Rows from block 5 of the encoder of a small masked image model, named by matrix and row number. Rows with one number within an expert belong to one neuron, the router's apart. Each number is 128 + 24 x the weight over its row's rms, rounded and kept within 0 to 255. All counts start at 0. Numbers have three digits each.
Before each expert's rows are labels from the 100 images, of 14976, where the router gives the expert most weight on average: "place" is the part of the image that holds the peak; "colour at peak" is the nearest of a few named colours to the mean colour under the peak. Only what is clearly more common there than usual is listed. The data: capsule endoscopy frames (Kvasir-Capsule). In brackets: how many of the 100, against the usual share in percent.
# router: router (encoder.blocks.5.mlp.router.weight, 4x384, trained with AdamW), inputs 0-95
# up: expert up (encoder.blocks.5.mlp.up, 4x768x384), inputs 0-95
# down: expert down (encoder.blocks.5.mlp.down, 4x384x768, transposed), outputs 0-95

# expert 0
place: bottom right (73 vs 14.1)
colour at peak: black (74 vs 6.6)
router.0:130106131136130150125136136125129157130103119146119169129168119130121127125141157150146136113141174157073134097133124134137093115124105118123149142117101077138181103098125143152110115138164091120154099133118211133143158102059109116114112081108114132126105135123147126133127106078131137143
up.0:121152107148126125146143169135156106179129190125147098106177109098116124065134117102072171155144139147162103122109125155117152156112144159108111105179148113107104125104166128152144118140109135101117141143152125074128114120133114131119126114128084157148088122061194142102142145145093130119
down.0:108090149142117159110108077143108123169117120132150123160153169146136087180129109162127112147138110139120132164112132091153100099154155119137099142120161111163129108159137104118156145169123113126147145142111125162153122106140151147123112134111152120117132160179112144157154110141150166107
up.1:106117093083158117132115172111109090088139175139130161145081111121150139136156139097107110140107106154100080086138110117087121140114116149128091170147169075103141100161131136122101115156148123151116098124110129081140137133128134130113138100105140128128107122117142132149148118136124082114
down.1:147136112147166144099146112132124145099152110165112132140166088110126129138161111142121127121109150120158151179142172122124145096120178125087143105084126119144164141111134154083195108080117129129184134105097135143111125125146157102123102122130106133119083113121106127133160131142117148128
up.2:163127087126153179106134162118130107092134131122121127111143113115123134124137125153126115142089156120117109137155131125133156128147128152127111143115128122158126114165136115179125099143131070115136105141128125111132153125158144123145098124114174156109107111104104095143099137088119119179
down.2:137115141136070137138096096154153158148140148130176140165122146139182150092087094130106120138149111136140146143132113173119134135127160161148116097156092150134074163121148139140114138095126136130129137139131117169118166126171118113123133156113154102139103155135093157083165127139119136094
up.3:139174148108091139121131129139156141111144163137143101166167104150142128152131094156116091109129118180144115121090142063168153144112085140123163119143112083199156172144134086149130161146153151146084108149157128145141084131140149140128133109116143141140084115122098130120137123124119122131
down.3:097163102156108120150191126153102124159127111152120108087125168137087172090145126098120137120137150110143126128092123142124074109147168144130116129109152149140093148107146082125096061147146150139115140128136145136104142117124152157167115160152153153134147101093139111120107116167117164104
up.4:093139129131163087092139168167140122128141114143107152104119153160177094082134115156166064148132160136113146152185110165111138130116118093147160133139132141158154109092164095124126130130091110099125135159142145132162130145104102153133115112103099112118106148125163123158158110111111128112
down.4:123093102140101126162130085131107149148131148128121130117140112179119106136140123105113181128170126101142158093153101095086131139117104124152124181121131117104109160127113123117121145125146143128113135096099117142126097148119152115154161118129112154088148147150148112066073176113117148156
up.5:158087133125146166118159112136144142099135104115152101148135090124063094174117148129119159097108153114121128121073127118099048049119103097121131078119153132145129146130146086165110128155149108167086100133115160127162130131133115146123134106151137144120139140102103123114105148135132154123
down.5:155098113140168100097081115169122099132152121155150123155149153127121150107164092183111073171146098106119110133159135120105127114127144140117129112170116126072135128108117137131129118126130124126196128146151148128116161092118129151118080122105154090147120128112156100151128089146156152153
up.6:130138126124124149099135146127111108140147127159150161149095164129097154116115095137095124130131122139093160125131137117117114124152141147133096106130125090134157134119119175180136167177102094103138081154074117119135114130092141148149112142091131157124116150140095117144117101142110125160
down.6:145100132126165180135090139121123091147085143127097100140124104121112103102158130103154121163148139143184099135073153161121112178132096142138091105148161131151162132118098143136099140143115155139121190157144141125078119137160147118165111155137117078116150101121149107083084123128158118139
up.7:118105118146120155135147142111092118152088119099116074116095101147141124139086132125114127104122103129141099132128119119105077092146138140132146110127142161110129162122120134130131151173085136164128126104131122117158158125114133116128093107134175137165107163149165160060132114127129156118
down.7:100133175115089109145103142142138147105147148146128138140132132118145139037100177101150108111128124182106139129168154135141122143164107151142127126170114161121122152186115096133129155168107126150120128122121125127124136156111071145143120160104144145127105122139097113121118145105146140151
up.8:102122162148137112104190127134141149148111122082123111090124131113112113105147122165156144133150131122086163120133127073090144097136152116118129159105140154164108102129171143110114119135122151083065126158109142131107136148136135116113131125075091166139167118149095142124117152154098156087
down.8:154119099140132122163117160138150149091130114124107134170083162197140108174126145154090149154149153122159135154134107156140110177110122104113100161152071115108117151090091140128091108142142115101155099104128112153128126131145148163148109128155173102128091137087196172136093079119167122103
up.9:092147122122126124121122163149124094141115137116116122089107124116128115140128142114154121187101095170131149123135126159108058054140123114079099105146159094155093100106148160136106158097120142106131123141113170124099120126120100126120117141116110131131133126128165086106162119191103119102
down.9:122085103108115130137098110130107139143106103122171125157133166149117109138123155150113129090144157110111111085123133160113191126137157120145111131125109140105104113158073131136133123137160154129146145140132101135121096090152175149113116127109086160126113113113089176084094120105135136076
up.10:085117124097152123132108106142096157088110115102137095095112094130095125190155126140155107137153137142167103161126135141157135132095124140117127080104141118114112113089131102141145188116118099140149164109121188123112142115125151121115126116133082118076139167108129130130115112154160153148
down.10:097117123143147163063148113180158115145128098139143139118104106094138118162088170121135120151145142091105136119157137143113153117186097096110084133137142135139126116168125144135125097148137121151136118132139110141146060154129098107136151125100118100143095125143153106109125105126067139137
up.11:143158124135168121097120105135163122117129128109168065157129151130128122125173122111111161112109103101148083086122153151107149095116136190143117124131132172088090119121140151133126095154101172128107173089107132093107124152144172164159143154130173114114123074140090108150124115188134103148
down.11:140105097109120111108115106134143107094084136136136118137120143139109114134115111113138109111087089144108098156131116152109106116165095124119148130161100153117161137147115116095154112094134132154158111153132118097121108093113096105138169121118183107130158114117115126100139107126163153091
up.12:127097157153131162157130122118160129114139100121106151176110145160131107148148133092093149128106088163092182117114121160155123115115078126151141124115133114086112161106074141078092101173129115114110102130110179133087153145175148185163098183114160112123107108143155128141136143090159119146
down.12:193087137126130135079153119115132133137142131144150135141144145080127121128141094142136116136134119149149109139087131138108140128158165167159125113149171155153178173135123133161132123158134158109087104121124094126117115101108114108157141123134102134132092146136107096135176131114142105160
up.13:100143142155110130133115111152177106128074089125115100140145141116135125178153138151127098166150133078117152166127140136108120131137130110136148121117107146143136143133108088129108092133163124107105133135149079091158154148128152111108124120107144122122143168081120159118144156136109141091
down.13:149141121160085168163069121132130139107120091124175099165088122133117120132095110144123117111139114147129133134133145135139094114110132140078129114094142124161107078148138128141121120149140146126131104149164135145171140118145110143132130132135158118154074147139151163108155110111135166138
up.14:139145159115132133125135121090102151131125139114132117145173161138116146118142108088128164127132133087139114129124130077140098122115162127081104131101096124139135147150104098142124100145143137174130105180122112118113136121141133182143143126117101139145123141150121105099088104149110116083
down.14:167112083149138132088105134115124145128110135142139181097159095103133156120083145136156103121172150115153091125131079179100165110145102107184126158125165119117107075109176145116099101155150099129165130151152132124144129141107127078133100098141136093107163131125116132128135106110098107156
up.15:140117157142162112101132118147145136151125164124121104160131104107132157183147103115154120143094138112115129150114125157150089135172127138105139155168104134143147120143124123130083144153147100089139098126108143115108123157124139100175130143083124160121136140094093129118122145143123117187
down.15:104116121125139177089128133144144130163147112103105119105136077133096140112131104191098107149105119111134128136104117079130127145118153137088117092144111120179124099126131116121142142117118141173104124132115092118149123142128127157085124090095124120119178121147166092098107144140124119114
up.16:139146146140080087151147184114123102163098101106083116145173129114150095140119171122121148134095127149154117123153124195138084098134165154075116114152120101159151071095132149140126145158115120089110116136152146140152114091051141128164120070110140163122131116138171118128142124145142129113
down.16:133127133101120138137095131115110128139138093110130135165128160149126135137097129096118116096148122088146129138107165124134174112113144120159140121118143105089120169118102134119167101103145115143183159104116114128107113151134107095115130169130152068150119135151106147119146108116173130107
up.17:090102120146102155107080081124150111110068128133120157140087152165142122118081160121117095127181128130162124161103116131077124149150078138111133120153143123092131132165129134121105166135122127137124137151091162105152121169131097121067164154136171070111116121119103134106141120153105117106
down.17:093120138102081135108103109211152085117171120120126173120091122090146103126102102113163140133128091140133123154158178102127119090105122136110122164139101131119113130149096112143129137147137114124118071141184129131159120124149109173128147095150149133153121106174143122129128111154144158160
up.18:139158136128103115144108166137141121136143130147136124112137143112112119153097158058154127136126121112151124151117108091097123108168097133121133130114142101100119122078107160141091111112120147110137143108167126120122126093108106114146093121120127056112135152156133125122125104144118106103
down.18:112115099111124153117146137172117152121091158109141120145152116137152140130138141176124109150144151144087117105139102155164121163102133118111119137118119155181169097143164127116153131113122089135151158131121181156143108165152152098096134094118104154141131181145115121145143131111175125105
up.19:164104125135162137096118123120123181151118102141139142136130108130160131110112181110180135143163131178184125129093098147116164163175154124137147122131138095074120127109104128132117129117122143124114135110140102173117124074115124142125105134143139160161119191122117133124119094163081145145
down.19:136128163129120107130148152136106096135125121133128097147123134123123128128115119149131123092080103084124111155158144132121089102159141111153156103155119156135161091182108149143129113151157122111128157144101166115086131177124123087108169102131163086082135154140118111120124142124120134096
up.20:128113117105105103163136103125119161118118161144079120113121140123152162135100127169140122091111128144094139104145130100127129109103142136165155099107116148172150088114100122125124120125153090114150126113089116131108147113147108117133123080107112142099144131142090125106089169125063186092
down.20:118120103122112114114141172142127148149139111129163117139151101138165149121131135120103130101106139110124140125100119115111136091120211120120115168118067085082136134143160128120146105117130145181165101128120113145113138090116166107140150113155133148131159085105123117144146128135135095104
up.21:156117130172104102180075093132128088156162177154156129105109131137136123129161129133098142136136123113105116119164121138139088120110145133105135137098158133122160149152109122074112134089154106117144129085156111112143135096143127136145131129157121128119085101095114125101179131150127109093
down.21:092160116098106099104189113162117161091100105108132132172165135056169131136082124137112096123140106158119125145115149135102132140149139099109127132121118095155112125133145149140129120156139153120130188165068126136130131132095111147135118116077126094099152167140077157155107140106140117162

# expert 1
place: bottom left (97 vs 14.1)
colour at peak: black (96 vs 6.6)
router.1:140147091136137084116135138122144131124099121142113105097110111138165123141126112154132156106148129127142134155135102109107168135133151105134143145132123155184073131155147135141119124117077093106136114088122055139087088152148159123115130181127115130114118110113120170156095119139106109095
up.0:113103134093151142119143133104115141103147159098116134136103138117148116114102110159131132110111164154124123119131094130031125152111142110125114144181175153137166095166093097125127105128117130114157130098127124138124146149098096088091113146112122123159100152120133100105159089094136114050
down.0:133133157165087135149118158128151127091152168137115127136151122150134141144154110109099133120106106112130163123155129127140098103136099140103114133113095108095112119108146149118122149119093134120088063165169142176162132163130121129153123134115132126094128087128108141128138144134101113158
up.1:121106119097163118151105160113124131167163095096123178099127099174160176170117116156154127163093104130104138141135118125140139114145103131129129126115147148160082110160121134092168120134110155209119138082136091141153133131159091125108093159124138104138149111118115136131146131193134117139
down.1:150125128142110163118131139140116105145110147120125112160131174161097099143167133142119134125133145135153125104122098124150125124132162169169103123111137150122121131122169085123116140120131117103124096149109168137101108145095142144091179095154112145094107096108150156120103098126142143123
up.2:114164154128168097138125110105170106123155084121151124111160142178160129134125129141100133135148135144125127122109171169144096125130118146199132128121160146140113118151121109076150124116129115127149126095170142143144143101122136154114124133067138122128133143095162135126103157155113089101
down.2:124100101156087144113101180136110134106159135116122139147134120081102131117156143159124090165113122102110117161138113160153125128162130102082130145139147110130171094091127158144091141109116093087141133152152101135090077123155176089092145136144123120098154131157122075115099114124112159112
up.3:121118161132145137150106132109124132119145148143133155116104128110124117130146182136106111142086119144150104138127099125141118083096137110082130120151152107116126143129130123124166150154145079098130140135124127087174133182093143120145066122136140140123118133132138138160131113110154091158
down.3:129161133100115117102119110154127135100109131117127093119110147151138133163109143153130153138183135154117117117103136120127139101150089141153122133064106134125112170181126121085104124143141140135113165146076102124124137110116137178217153114157100134122127114124152098142107158091090100102
up.4:150126171146135092131072110145108114108164133106109136093163146115165119117175140128106085161146163111153162121148094126122138127124146127146186113139105136134156136112105131147144170137123105145167188110106101115131110166152151142164125141109144144095127153160120121124123150109147086121
down.4:120086116118157140148127102152163124169144149145135082123114155106111134172129160133155128096136094107102091106129170148053134118134071123118112108126159154124113137142141117122122106119126124109114098147200156110112105132122119131144134137168124113146176156102162127125122122158125117133
up.5:101133129110127131121141139109091149098128084121149111143094199147099125136134163113138131103100142113135128152150102100136131085157095159155151129091137160138135104123075121161153135137146137094158098124135094141153096127160133175139156152137148091127126120130140128109098141097129124122
down.5:105151119138131142117078107115108138128157104131085133074138095132147125154094125127106129173158079103111118110149124128166151141104115097128132123113133140175103139158194110122099126100109109111120164097106125104087161102059121121144135151132102140117137129100138181142160137148138134129
up.6:135104104125104124128136121170114108101112087106100114099175113124121125120136137106121088148092138120155118087110102083167130137135133147146136136159122133121118141103113101117119162121167127098153142153116133118123139128116139121129139108146159162160071090125106101144145108182118157093
down.6:080146141130135117118140141110140092135143158126171089178133081105110141128136105115141157103155168129131087122124121122090125153102119155114110160132100155107158132157145129145090085149096114135080085124101122127137159148142124127145121084074146105099131163121099157126140128137115131148
up.7:115104153130152097113130114118160076136141141122099128113110160134169137154098081100129154101140110102137140164090082149121155154123151170113129141136145124097148112132161153133136113113141171169165136169141127110146084116135140129092149099118108122123138112140145136089096141158105155117
down.7:108136161081120113168141130134138137086122138139147121125105150126146116144109151124132097122125135136112128127146148125129069106132106099145140109089129148155109119140095130118119126159123115092094095146129140112109179112128147159161083103095166105110141170123112143095124142147099130118
up.8:119144127092170094130149106131145128158129111135147148115110123138141141137151063121116136080120121131121168159143114115122111150118121139106166157164087078137102121125141122107162122136095106157210158129138143136059154142112110118106116177130107117090171121142123142116121105100123176140
down.8:150115120140097118145140111127097166089140128116149119132140110102135158151139112107128122158102139121103093114102098142127136099129180144102134115131163101091074119095085091121073173077150141132148090132125193149135136118114092132125141080107126130130146125138143142106145133128127146131
up.9:145104146167150146157107145111135102123124127119089152126159136105157114107141142140104145148121173086165154174141096098147139084128129122084119158130175142125142146113104131143121115114079155098103172126127111167157131092150145141147114157133128141102117131128112125134088104118112106140
down.9:097147105104156132126117149142131117124130111097136104144077129132095116209144133140166098102150119146130108113124154150103160179126110113153115145107098148156118093128166121114126162131155122118147133103080134101122121143112102123136146099109103086167134142091138144163141184121133129108
up.10:135148129159173114141103158074146141130107110128146158148129107148091139055142082098118142147192111164064137131096108132106123140153143118164143136145094122126121135111106124132082176103114141124129174159158147085103123151160116111177112117149158153133162131124126136115095101148136132160
down.10:160164182110051130142136149165096147126194145111122103095124163137129115142125152167175122126089150106154114124139155156112094166130116094123117133141104118113114158170183094164143129135144125122122100104125101125116135135122164181087166123118085119104143123117131108129141145144123133087
up.11:102158139177117154155175108146163133138144173123133118100146148105133140120165140086127150139141127091133087084121173155117124119125159166082129149143124129111102132110144126097127112091097144135123139136147111138147111104135124126104161150140148139110090097104176104151124128113123125122
down.11:090104139180171102113125111109138123095135110154115090144146129058111142151144154139101113150150078136121136174117070135117091125115113096098167141099096160123099123107088174135134165130117119105130131136178160155164150086146130099074170123135122081115109102142179139128161120129152175144
up.12:089105095112113137138135105156151065158127120133165143118128106084140097107104112117108133124104127133121107152149072145085126080108147176129161147133159110169132133130132128108134133105097128146111152152154178178099106119083094080080095117089122148122160145076142130139112116114096160123
down.12:131151118158119084121193083147105168133137138112111148090086116101159142124126121136146128086127119131102139092153093139092096151163154112189119132164104130194122067155121164092135103134117155147108116144134123111156148111145122126123162139139122114098122138094136109088119173159146106119
up.13:147122135121148145121148140118090095160139112134159153153136102132095111166157115176181195146123183143132164139097092191098109140158085108106142159118110120110091139113133134120126135136143117089112068103091149128105087131158087119113125081141147135148106130177144146125121139119108130125
down.13:112135115147163114099151156157128141145115172128096086094136130152150136126127147114131064117163100077143159120174083093143113132122113125129110122190135141172126102138140140149132092142124134165122145130132124106123099083132093148182112108171082118117146137118110110095162106115107188198
up.14:091161121128161181127148129128109146085118154107126155122118159092090145104148095120088117128140131076144142112126114181091110116164196145166128134136098079116090132119090131131121138114110105136154132109113133173168096140114122140149126108167128069097124099134105129107134082152100173124
down.14:128130182144114110130144119099137128142149121126094131137117103126126122131097143141141125154100105120115149161105150138186128114126093106079124118108151160158132165155121138131158101156163119131118134138146118102104121117137120107116133147121088143138151124153122164178133171146168086123
up.15:137172116158103136119086122156079086158131161133131161139161136135086116105119120079137129128107104138118122148140100129147107147107134144166180123103111108104138123154118133124159127081077131110102150083112095086153132156136129158101107115134074109106123123105114120132104076110136137176
down.15:111113140157131135128144134105118161146162149157135117147135135161180113129146109159090145132140131055115151123105178157119139090127188109082045113137149129123111086120121124128125120167184137131167159154105129134134144136125116116111151105111116158120107117172149137112165137149144153067
up.16:160117108128117140115127115129121131108141106146112134148126121125122157153161139079148124119121155110123145106122170123159131094120112168107123124148149105120099172120140155126102143142134120156150118175098144127120158134118121144146066140091148116170103145130130141129134131127126159106
down.16:107120160122173105162165138135115150143153145093146143123141108172143120142075134131152160111134097132124128155108107106142107118172133091150093143113113126121154097164104132154154145128160108090132124086083138111132116083104139111131152123176125161073167099129134133128104130120121142150
up.17:111103132128139161141107163119129149122180177123135171142132173131136121149102124169098113112178141133106131115120154159149113131125126137115118119100172134150148139090134131142141099154138113134106077119160148139165103118143118120163112105094126164094132130140113132120123134108114100130
down.17:122142143133145124089203104083104120145118117128161131129150092100129077126086132104144154152145128114126141150129115125118142124109149076125111174174170128149105137146113143139125128132132137135143147149125124112087101131103166127126156120188121112112102141099154128111147130128109115114
up.18:188127102094159150105113115157126124124103114088162146167091156109132097144075150119155134110127114139139118131120118135117122144143136092141119145192117155135131185102113115162125092091129101106108151127118120142117128082119109139109139136114132130143127093165110143167134132110116126081
down.18:069098138190129104106137171106167121110165115154103144129134139132110117100170144106080168111154130123079101160138107165096176118090133140106125137117145136137115081145126160120132138134133143155092133160103133126169140160134140126104105115133123119155161152124143132106127120102108116168
up.19:131090065157110121133079140108137138130128143112131146099133121118170137113118095103155090105145144125139096134141110130123129153136122172137177115098105139131111134087128136090123147095118123087100143107158121155134104141119106136137125136122112130158176169108048113142127187097131157095
down.19:129169151133157128133136107110121111116144106125166088126124134116100123107112134141145137123125100169138092081076155124106120106086125134157110104111144139131131087159117140154154107176157149162156136123077162144125164155150123134124109083124191152115086144153163178098102152162120119162
up.20:151142158128108116118104129132125143152132128169160140146115133136068128058109155126103088127096157118169112121135141140096154120109126120148097102162107086117120121121082123114124175149171129060130128146130123135159160147108155139148149144129131110162089110153129142130134180107103119114
down.20:095145098134112153087157129169121134127136118102136129105149108076164132159125108126149145122156080117133084131157126150120152158129136173134159136096139145133130131090124112122109140119090116160098091118123180139114117128118118112140112106124133166107134113116152097148128087150137102167
up.21:143141105129144125091173103115149136153091088132148098130144109080091152104135132099135167157118112109104133117142137097110138156136157121153164113156103111146112127151140170149128136099077156102088103091146163146143131146180106105141094174133105102152168088130098130108178123149135091137
down.21:101172116188129170107158116113108111123149114113091148081123097137100114126155150141127143170101105111122159139114123136129139126152144141115121142106104136167152117080119101150164161142157105124153128158114119099100112105143152122097141112124149115107152166134105077181105125137153149139

# expert 2
place: centre (30 vs 6.2)
colour at peak: grey (90 vs 8.5)
router.2:139138111117108152116153143117180119082135143130130138139118141152162151091133121173132128160149141134127124144123112124126141137108144121200122128133139192079128137099135140111121138093105156151138126111106116147059174113175130107136143174131151161121134102126101112136109131162098101130
up.0:164102124101151133118155107129127139132091124123176161153105109151153155108128145146123104141120117109144112130121119178099135081122122150159123142126149164108120109121164103140081147100150137127143114092157101146172146138124104095149077145174141124132100125132098183155123139086145155149
down.0:067148154143089076120154132147088164172152099136091103154149162118109097115110118141146160131114122181114145069097122137161164103154140151121155100160099114169116110106098117090142101120133183112136133098101125163113090144114108131139148145141159132143187111122120126160132125127131108111
up.1:115157106170122125128137109174099160144144111090115121082125095114124102132127160117147111122113107110100132139142135105126171156150161102126116131123094124145124139127163077123110134094153155115113099117133135072117143132147127115130131103096102100160120128152143096138167150137126157092
down.1:157105152087137127139143128046135091130136138160137130146097139122140170122145115102081127115116131164116112070134115144128103122140093134111191159138084144143142109122108140148113143101102111137119131142116114158145142120152146156124141158138103127154136146066132161148117174146143138174
up.2:188143112147155117151138140106136126175138135124153132126073150120131086133115080188110106138112168113124118124138139103123136093113139113174139167106130127146141122162097108127123075122104103079116128157138140130116098081186110148170131077119161096102111127134141151139150136147101146150
down.2:079144099130095116091148106127081143109085105133114130142130164158141173128102135119122163104115114175137140130174115157176156090146110142110109109149141148147122126105136140143126160122152134161177111088118137137144129162177060160144124127110098136133162116117108142137142082117111134094
up.3:138104134146156116134158100192148144155165084121127143124114123119119137156134162138168117102093135112059125150129086175111129138136131110111119155152101119110074102107142116155105115150110110123124139138143137090101182110121159123095141107161111117186139153104152086165137126145128174111
down.3:145140119105117160075141097137153179128125111159129115101155137105141167140140159102145138128151130125096103107083137123143123114155144085134140157106089116118156142103096158105106117133133117168113139117146192131138115117134134144144167113068172148142152131104113133168100098141099142106
up.4:145131141132108108132110078126158092135111126154161145112131114165124114149112099106160137132139135111155165139118107095138142132112150128167128161106107103135127133169136083122092087094127130074095133100123141126092095128142141160157097126142127089107129118114111164153120166112108135133
down.4:115092128142090115072170112138082180105108080131127111116097164152127154139118111154136103115100098113136158078118125141141132121115100140121132151159140101148145145103135126157111162119136147138109139126129146155107130098135109119122125126114161147174161160126138114113128127163132154156
up.5:088139091148148187131137137180156111118096139108154150106120138168113108084151140163067122143140119116135096118135099171112112140085109099149144121094158139151130118174131103174118143167067122128135124119078115123113152157106129138098090130148116138122111187117155123127173095122132169176
down.5:131122156132115099112126108128095119118132122137105117120164147185144148131120159129156149074105132127173106112122153127121093100125121128122106155141102155094143151106106104134161135087151098139133127136102144117127163125125127149175134124097169167164174121141142087128118084114142124145
up.6:105140104097133138128147128137107158136106142148140153160136140106129143124132158075125150120161087138130169110128083089100127152128103104115117101121128129129118167065121141128146161123146120123112101093134125143154113139157177127115133141165148158131154106149147148118141125114086123143
down.6:128103148156087116159113119129123126146141106108087093114136079113131107139136125101148098121094126121088072119095133156165148139111118138101162127147106156109161176197126102086096134104141133116101170160130135101134100112133137141145129170115091102152076126083107150123119175180152129126
up.7:133133124107184126117117184104116114127096097137132157152133112177100158152111143098127090133116135144184161097118148108124145124116086080134113109110132122084118179118116104128108165100144114139135131124145103116131124110104114175149138121177150111091124143087137155126126146171131107165
down.7:108147142164096107116117149144091083125135152126089130136154143146126085097144122111095150097119119138148143069128108147111117093146107131149128123150111149117095089136109112112115128145123144112175125106123152158160116163144123111095168111137121129134092108163115120125139114089148134157
up.8:127176123132126138100120104161116096155102131100168121131131146115139109151116140119137126124149119109102137106160155124135127141137115115155127163122130138135129152184153114083148107116094120091125138170144117158075076102111097123149151067154118103119116114131161195155125123131133132135
down.8:087164140107084133137161148095161135126147106116104151143140138141103149093106114126116091115118148154152140121115099121129150097124127136140119119129152089127142094119106133189142110116123129144143139109142145158152101123149114147095089150145152130103130127169189091142153088105133105151
up.9:097162131182163122104098120139113169105152105118122152153151128133157125118130141136106109140102114121081144175096130118130128145124124146115133113126050132161109109105139138117126144129180083150114153159159165152142133125125144128092148139070114080094111095128122131140113122113137110151
down.9:158087102117139084132166121084196130132145106117135103081151083121124115206087118120061155081161120114127123104140083129128176163110101099097175126143161093127165118122140115098158103110130107087160098128159134086104144117117116119137153076130110124120136138105149162097142120158128128133
up.10:111135102120114105130098142181130122096080133100118160091156150165146118109145103126167116127150152083132140127131142137136093136128092094151144089124102122133121130094127102134104101060141098145138095092125128097118141128128119165118115113186111154114136120145112146128115137128127166170
down.10:135132159103129156107154196149109118168159107138171126127152080125107137155119158139099130124128080112145132105140132133111141121115059169105070129140155203086141115107123106139098099151135120128077154119089109143129091127145112141155139158150128134166121142117112090157149124152138140158
up.11:111145143144118168096077141062147119129138111135134129125109169169122166139120099073133112132136106123160119110140148147087141149153146144111131129175179152108076145088113166119154127149163143141151138153138089170136182122114100126109158124135116122083135128110162138110153121160117172170
down.11:154117150138152100161148103183133122133128169137109128135112143100151126113110095120129125145111143092147122110114140113130079100125120142171095116132137154149135128187088109150129158150119104159118118104171171132141116120098102144154102127148163138164157106151113115069124116101119086108
up.12:090155085129117142204142112140139132110145120095135126115107151120100156138090141124122118121125147118132153124167145122159117140100100179151111141116117061120103145109135113138131056156131114099117086110118166164119159118103108095140155132128147132158174115142168137124114122154128128158
down.12:104114119093102101102144155128152126080093085149086108127159095126203113138140125137118144117133149134077118118124083136125154138169126117079150143100108147178119131076134129111112158168162168131138155113126173102120112158148129143109068138139136132151110129117111124118166140149066154134
up.13:152114138107068123089124144102124158154116097130123128103119164132122140099145142141174140128125107088119149077111137167151117116092134163170128097122120091121103091138119116119150103124135133156141112118106128141083147129133086119143118130161091122123096162172104159139112102149124114086
down.13:143131129091112119153150109125146118131128150159113132130155089117131165158113123158136165143088174161127151165198099082135147123143114101116127100155159147136092134133137160149135134186123132119140120090128141166136088145149178122093099131118176125111146094100091139148115146109087117125
up.14:119145129128129138104122117171134109129168162108111110151151127168091121118117124070120155093119106126125090127098156142133130085107167155155147141139111152118135164114124137107089167163163118132144154109167130134130152118139111138144122131167116129131132152145099077114135175112131096143
down.14:105162134150153137143113120141129099114133137125121120122139131095096115136118090085084093141137102099137136152145149169096151146115130194103132109145113137172151147147115142118175115153130162142171111109095116129133119099161165135163146096141176129130109125147107128154130114148138157159
up.15:130112141119122119128153123099106143158100111120150131126176124109134138123145120153123123162103132155136140077113107123147145161177116114093105166122103148107127139135141126150101153155134162145120114060112179098145147114150137097118106084152103156067118115174121172144136097130147119148
down.15:113135148190129149103158117145062100144113149145093098104146101149127109136118148150114107123139115169119127141138135122138131165127117147181168094167065126117109118114112150140111127154111118122143167159168153094104140110163120123130128123149115151186108123099114127156134128092137132115
up.16:151143144139179103139147168142129147135148087149122124078141134119153156094145148164135112176101151145074140120135081164086154096154141116113134129158121156191105088118115090168125130128153073125113149120130144097108121099138148119112139117142139064119142123139127107116129139159141118119
down.16:154119105104086142094103100143124128128103124131139095120115120100129127154141150074134118112164117120076109134123139095141124147130162103142168165090075112110135130089109139108087141127117153139154131152170142132123153155133165150144132119102138150173127137095110132168127133114109116066
up.17:130105137116106116133159130156126138116121149118142092109116110113125092130121134138149077152166137124171163140120156124136079067114130136144119125122098079094103161099132140093182151170130089138173125117124120129116123169139160115111129156134108114088133119166116120146136118143096117124
down.17:095099152142125128159176111089163120109108120125137145109143100143122157107129157128130152135136146137086106132148119151112181114114125102131164146172163153165165153162095122082099095119096111136161144155144121100100117120138143117157170089109118094139147153148144143128164150126095123119
up.18:145136140150156124147120084129120178104145123098134140135121093153155126126128147105152114135126140147068089145120080155120098136162131123149121134143199148107106112160166139110090121130107076116130145153125119125144099113070165142177097127166185121126159116120155124138078148144150116174
down.18:088105162104147108085173113174126152115131115140116081079152155123090130125133141171156141083134143124091144093136109175110142155130123130131095161111132127127137137127098147104104113118114105083138101133113188165124144131124132130117151176148073099103169160100117129143131115140097182114
up.19:149125110174132168111147118139143151155179113139124148140108124124099157160099127112100124169174116137092111130098138154112175152140094129106148133100123163130106159140119150152118091140118141189099136178143095105080143133165157101142135098131136119147147112095102086142121173193142174145
down.19:126117136078130118151127089159130120101098140128153094121121101077126136095132103126139113108100131112090113110145130071117136133095159105130133175145132111141159134099147150108149119112140110144156145129133137084170102107121106172151112132085134122103117124166105173153126118114090142085
up.20:125141126133136134101134129142083113153140105106178168162113070117093123138138149172113165087148113098109064131122162153104150178126147107137152156120118096149073148125117112115111121122111094145106155110140175122097113106101128152098131085125122133120118132121156126179128149129131116141
down.20:117135152123166120119124122100170154102080142121130122132168185124131147120142153106193136145120115153115147124137110119125109087121162092151121170138115099126147116108109120152139114098151148121130139150154127137150136098112108097089135128098128100124129143089160135121111062142128131106
up.21:083131177102128140175144125112094111130112140092167123130126173133117137133173142126158145133121090159116117120121111148125124087145139162148123099121135133112172111124127102131093095134134134130146088126137133103163191115078107158139140141109109093145098170148159132096110110085097132142
down.21:144185102145172155121127136194177131127124110144082122123146145129108137112113129091147094178174106097123115161112155156121102096152131140167124107126125155133119140105161129148161122201100121135125182124175137117114129153136092166141139114126121199118159078135084082095164107138133152190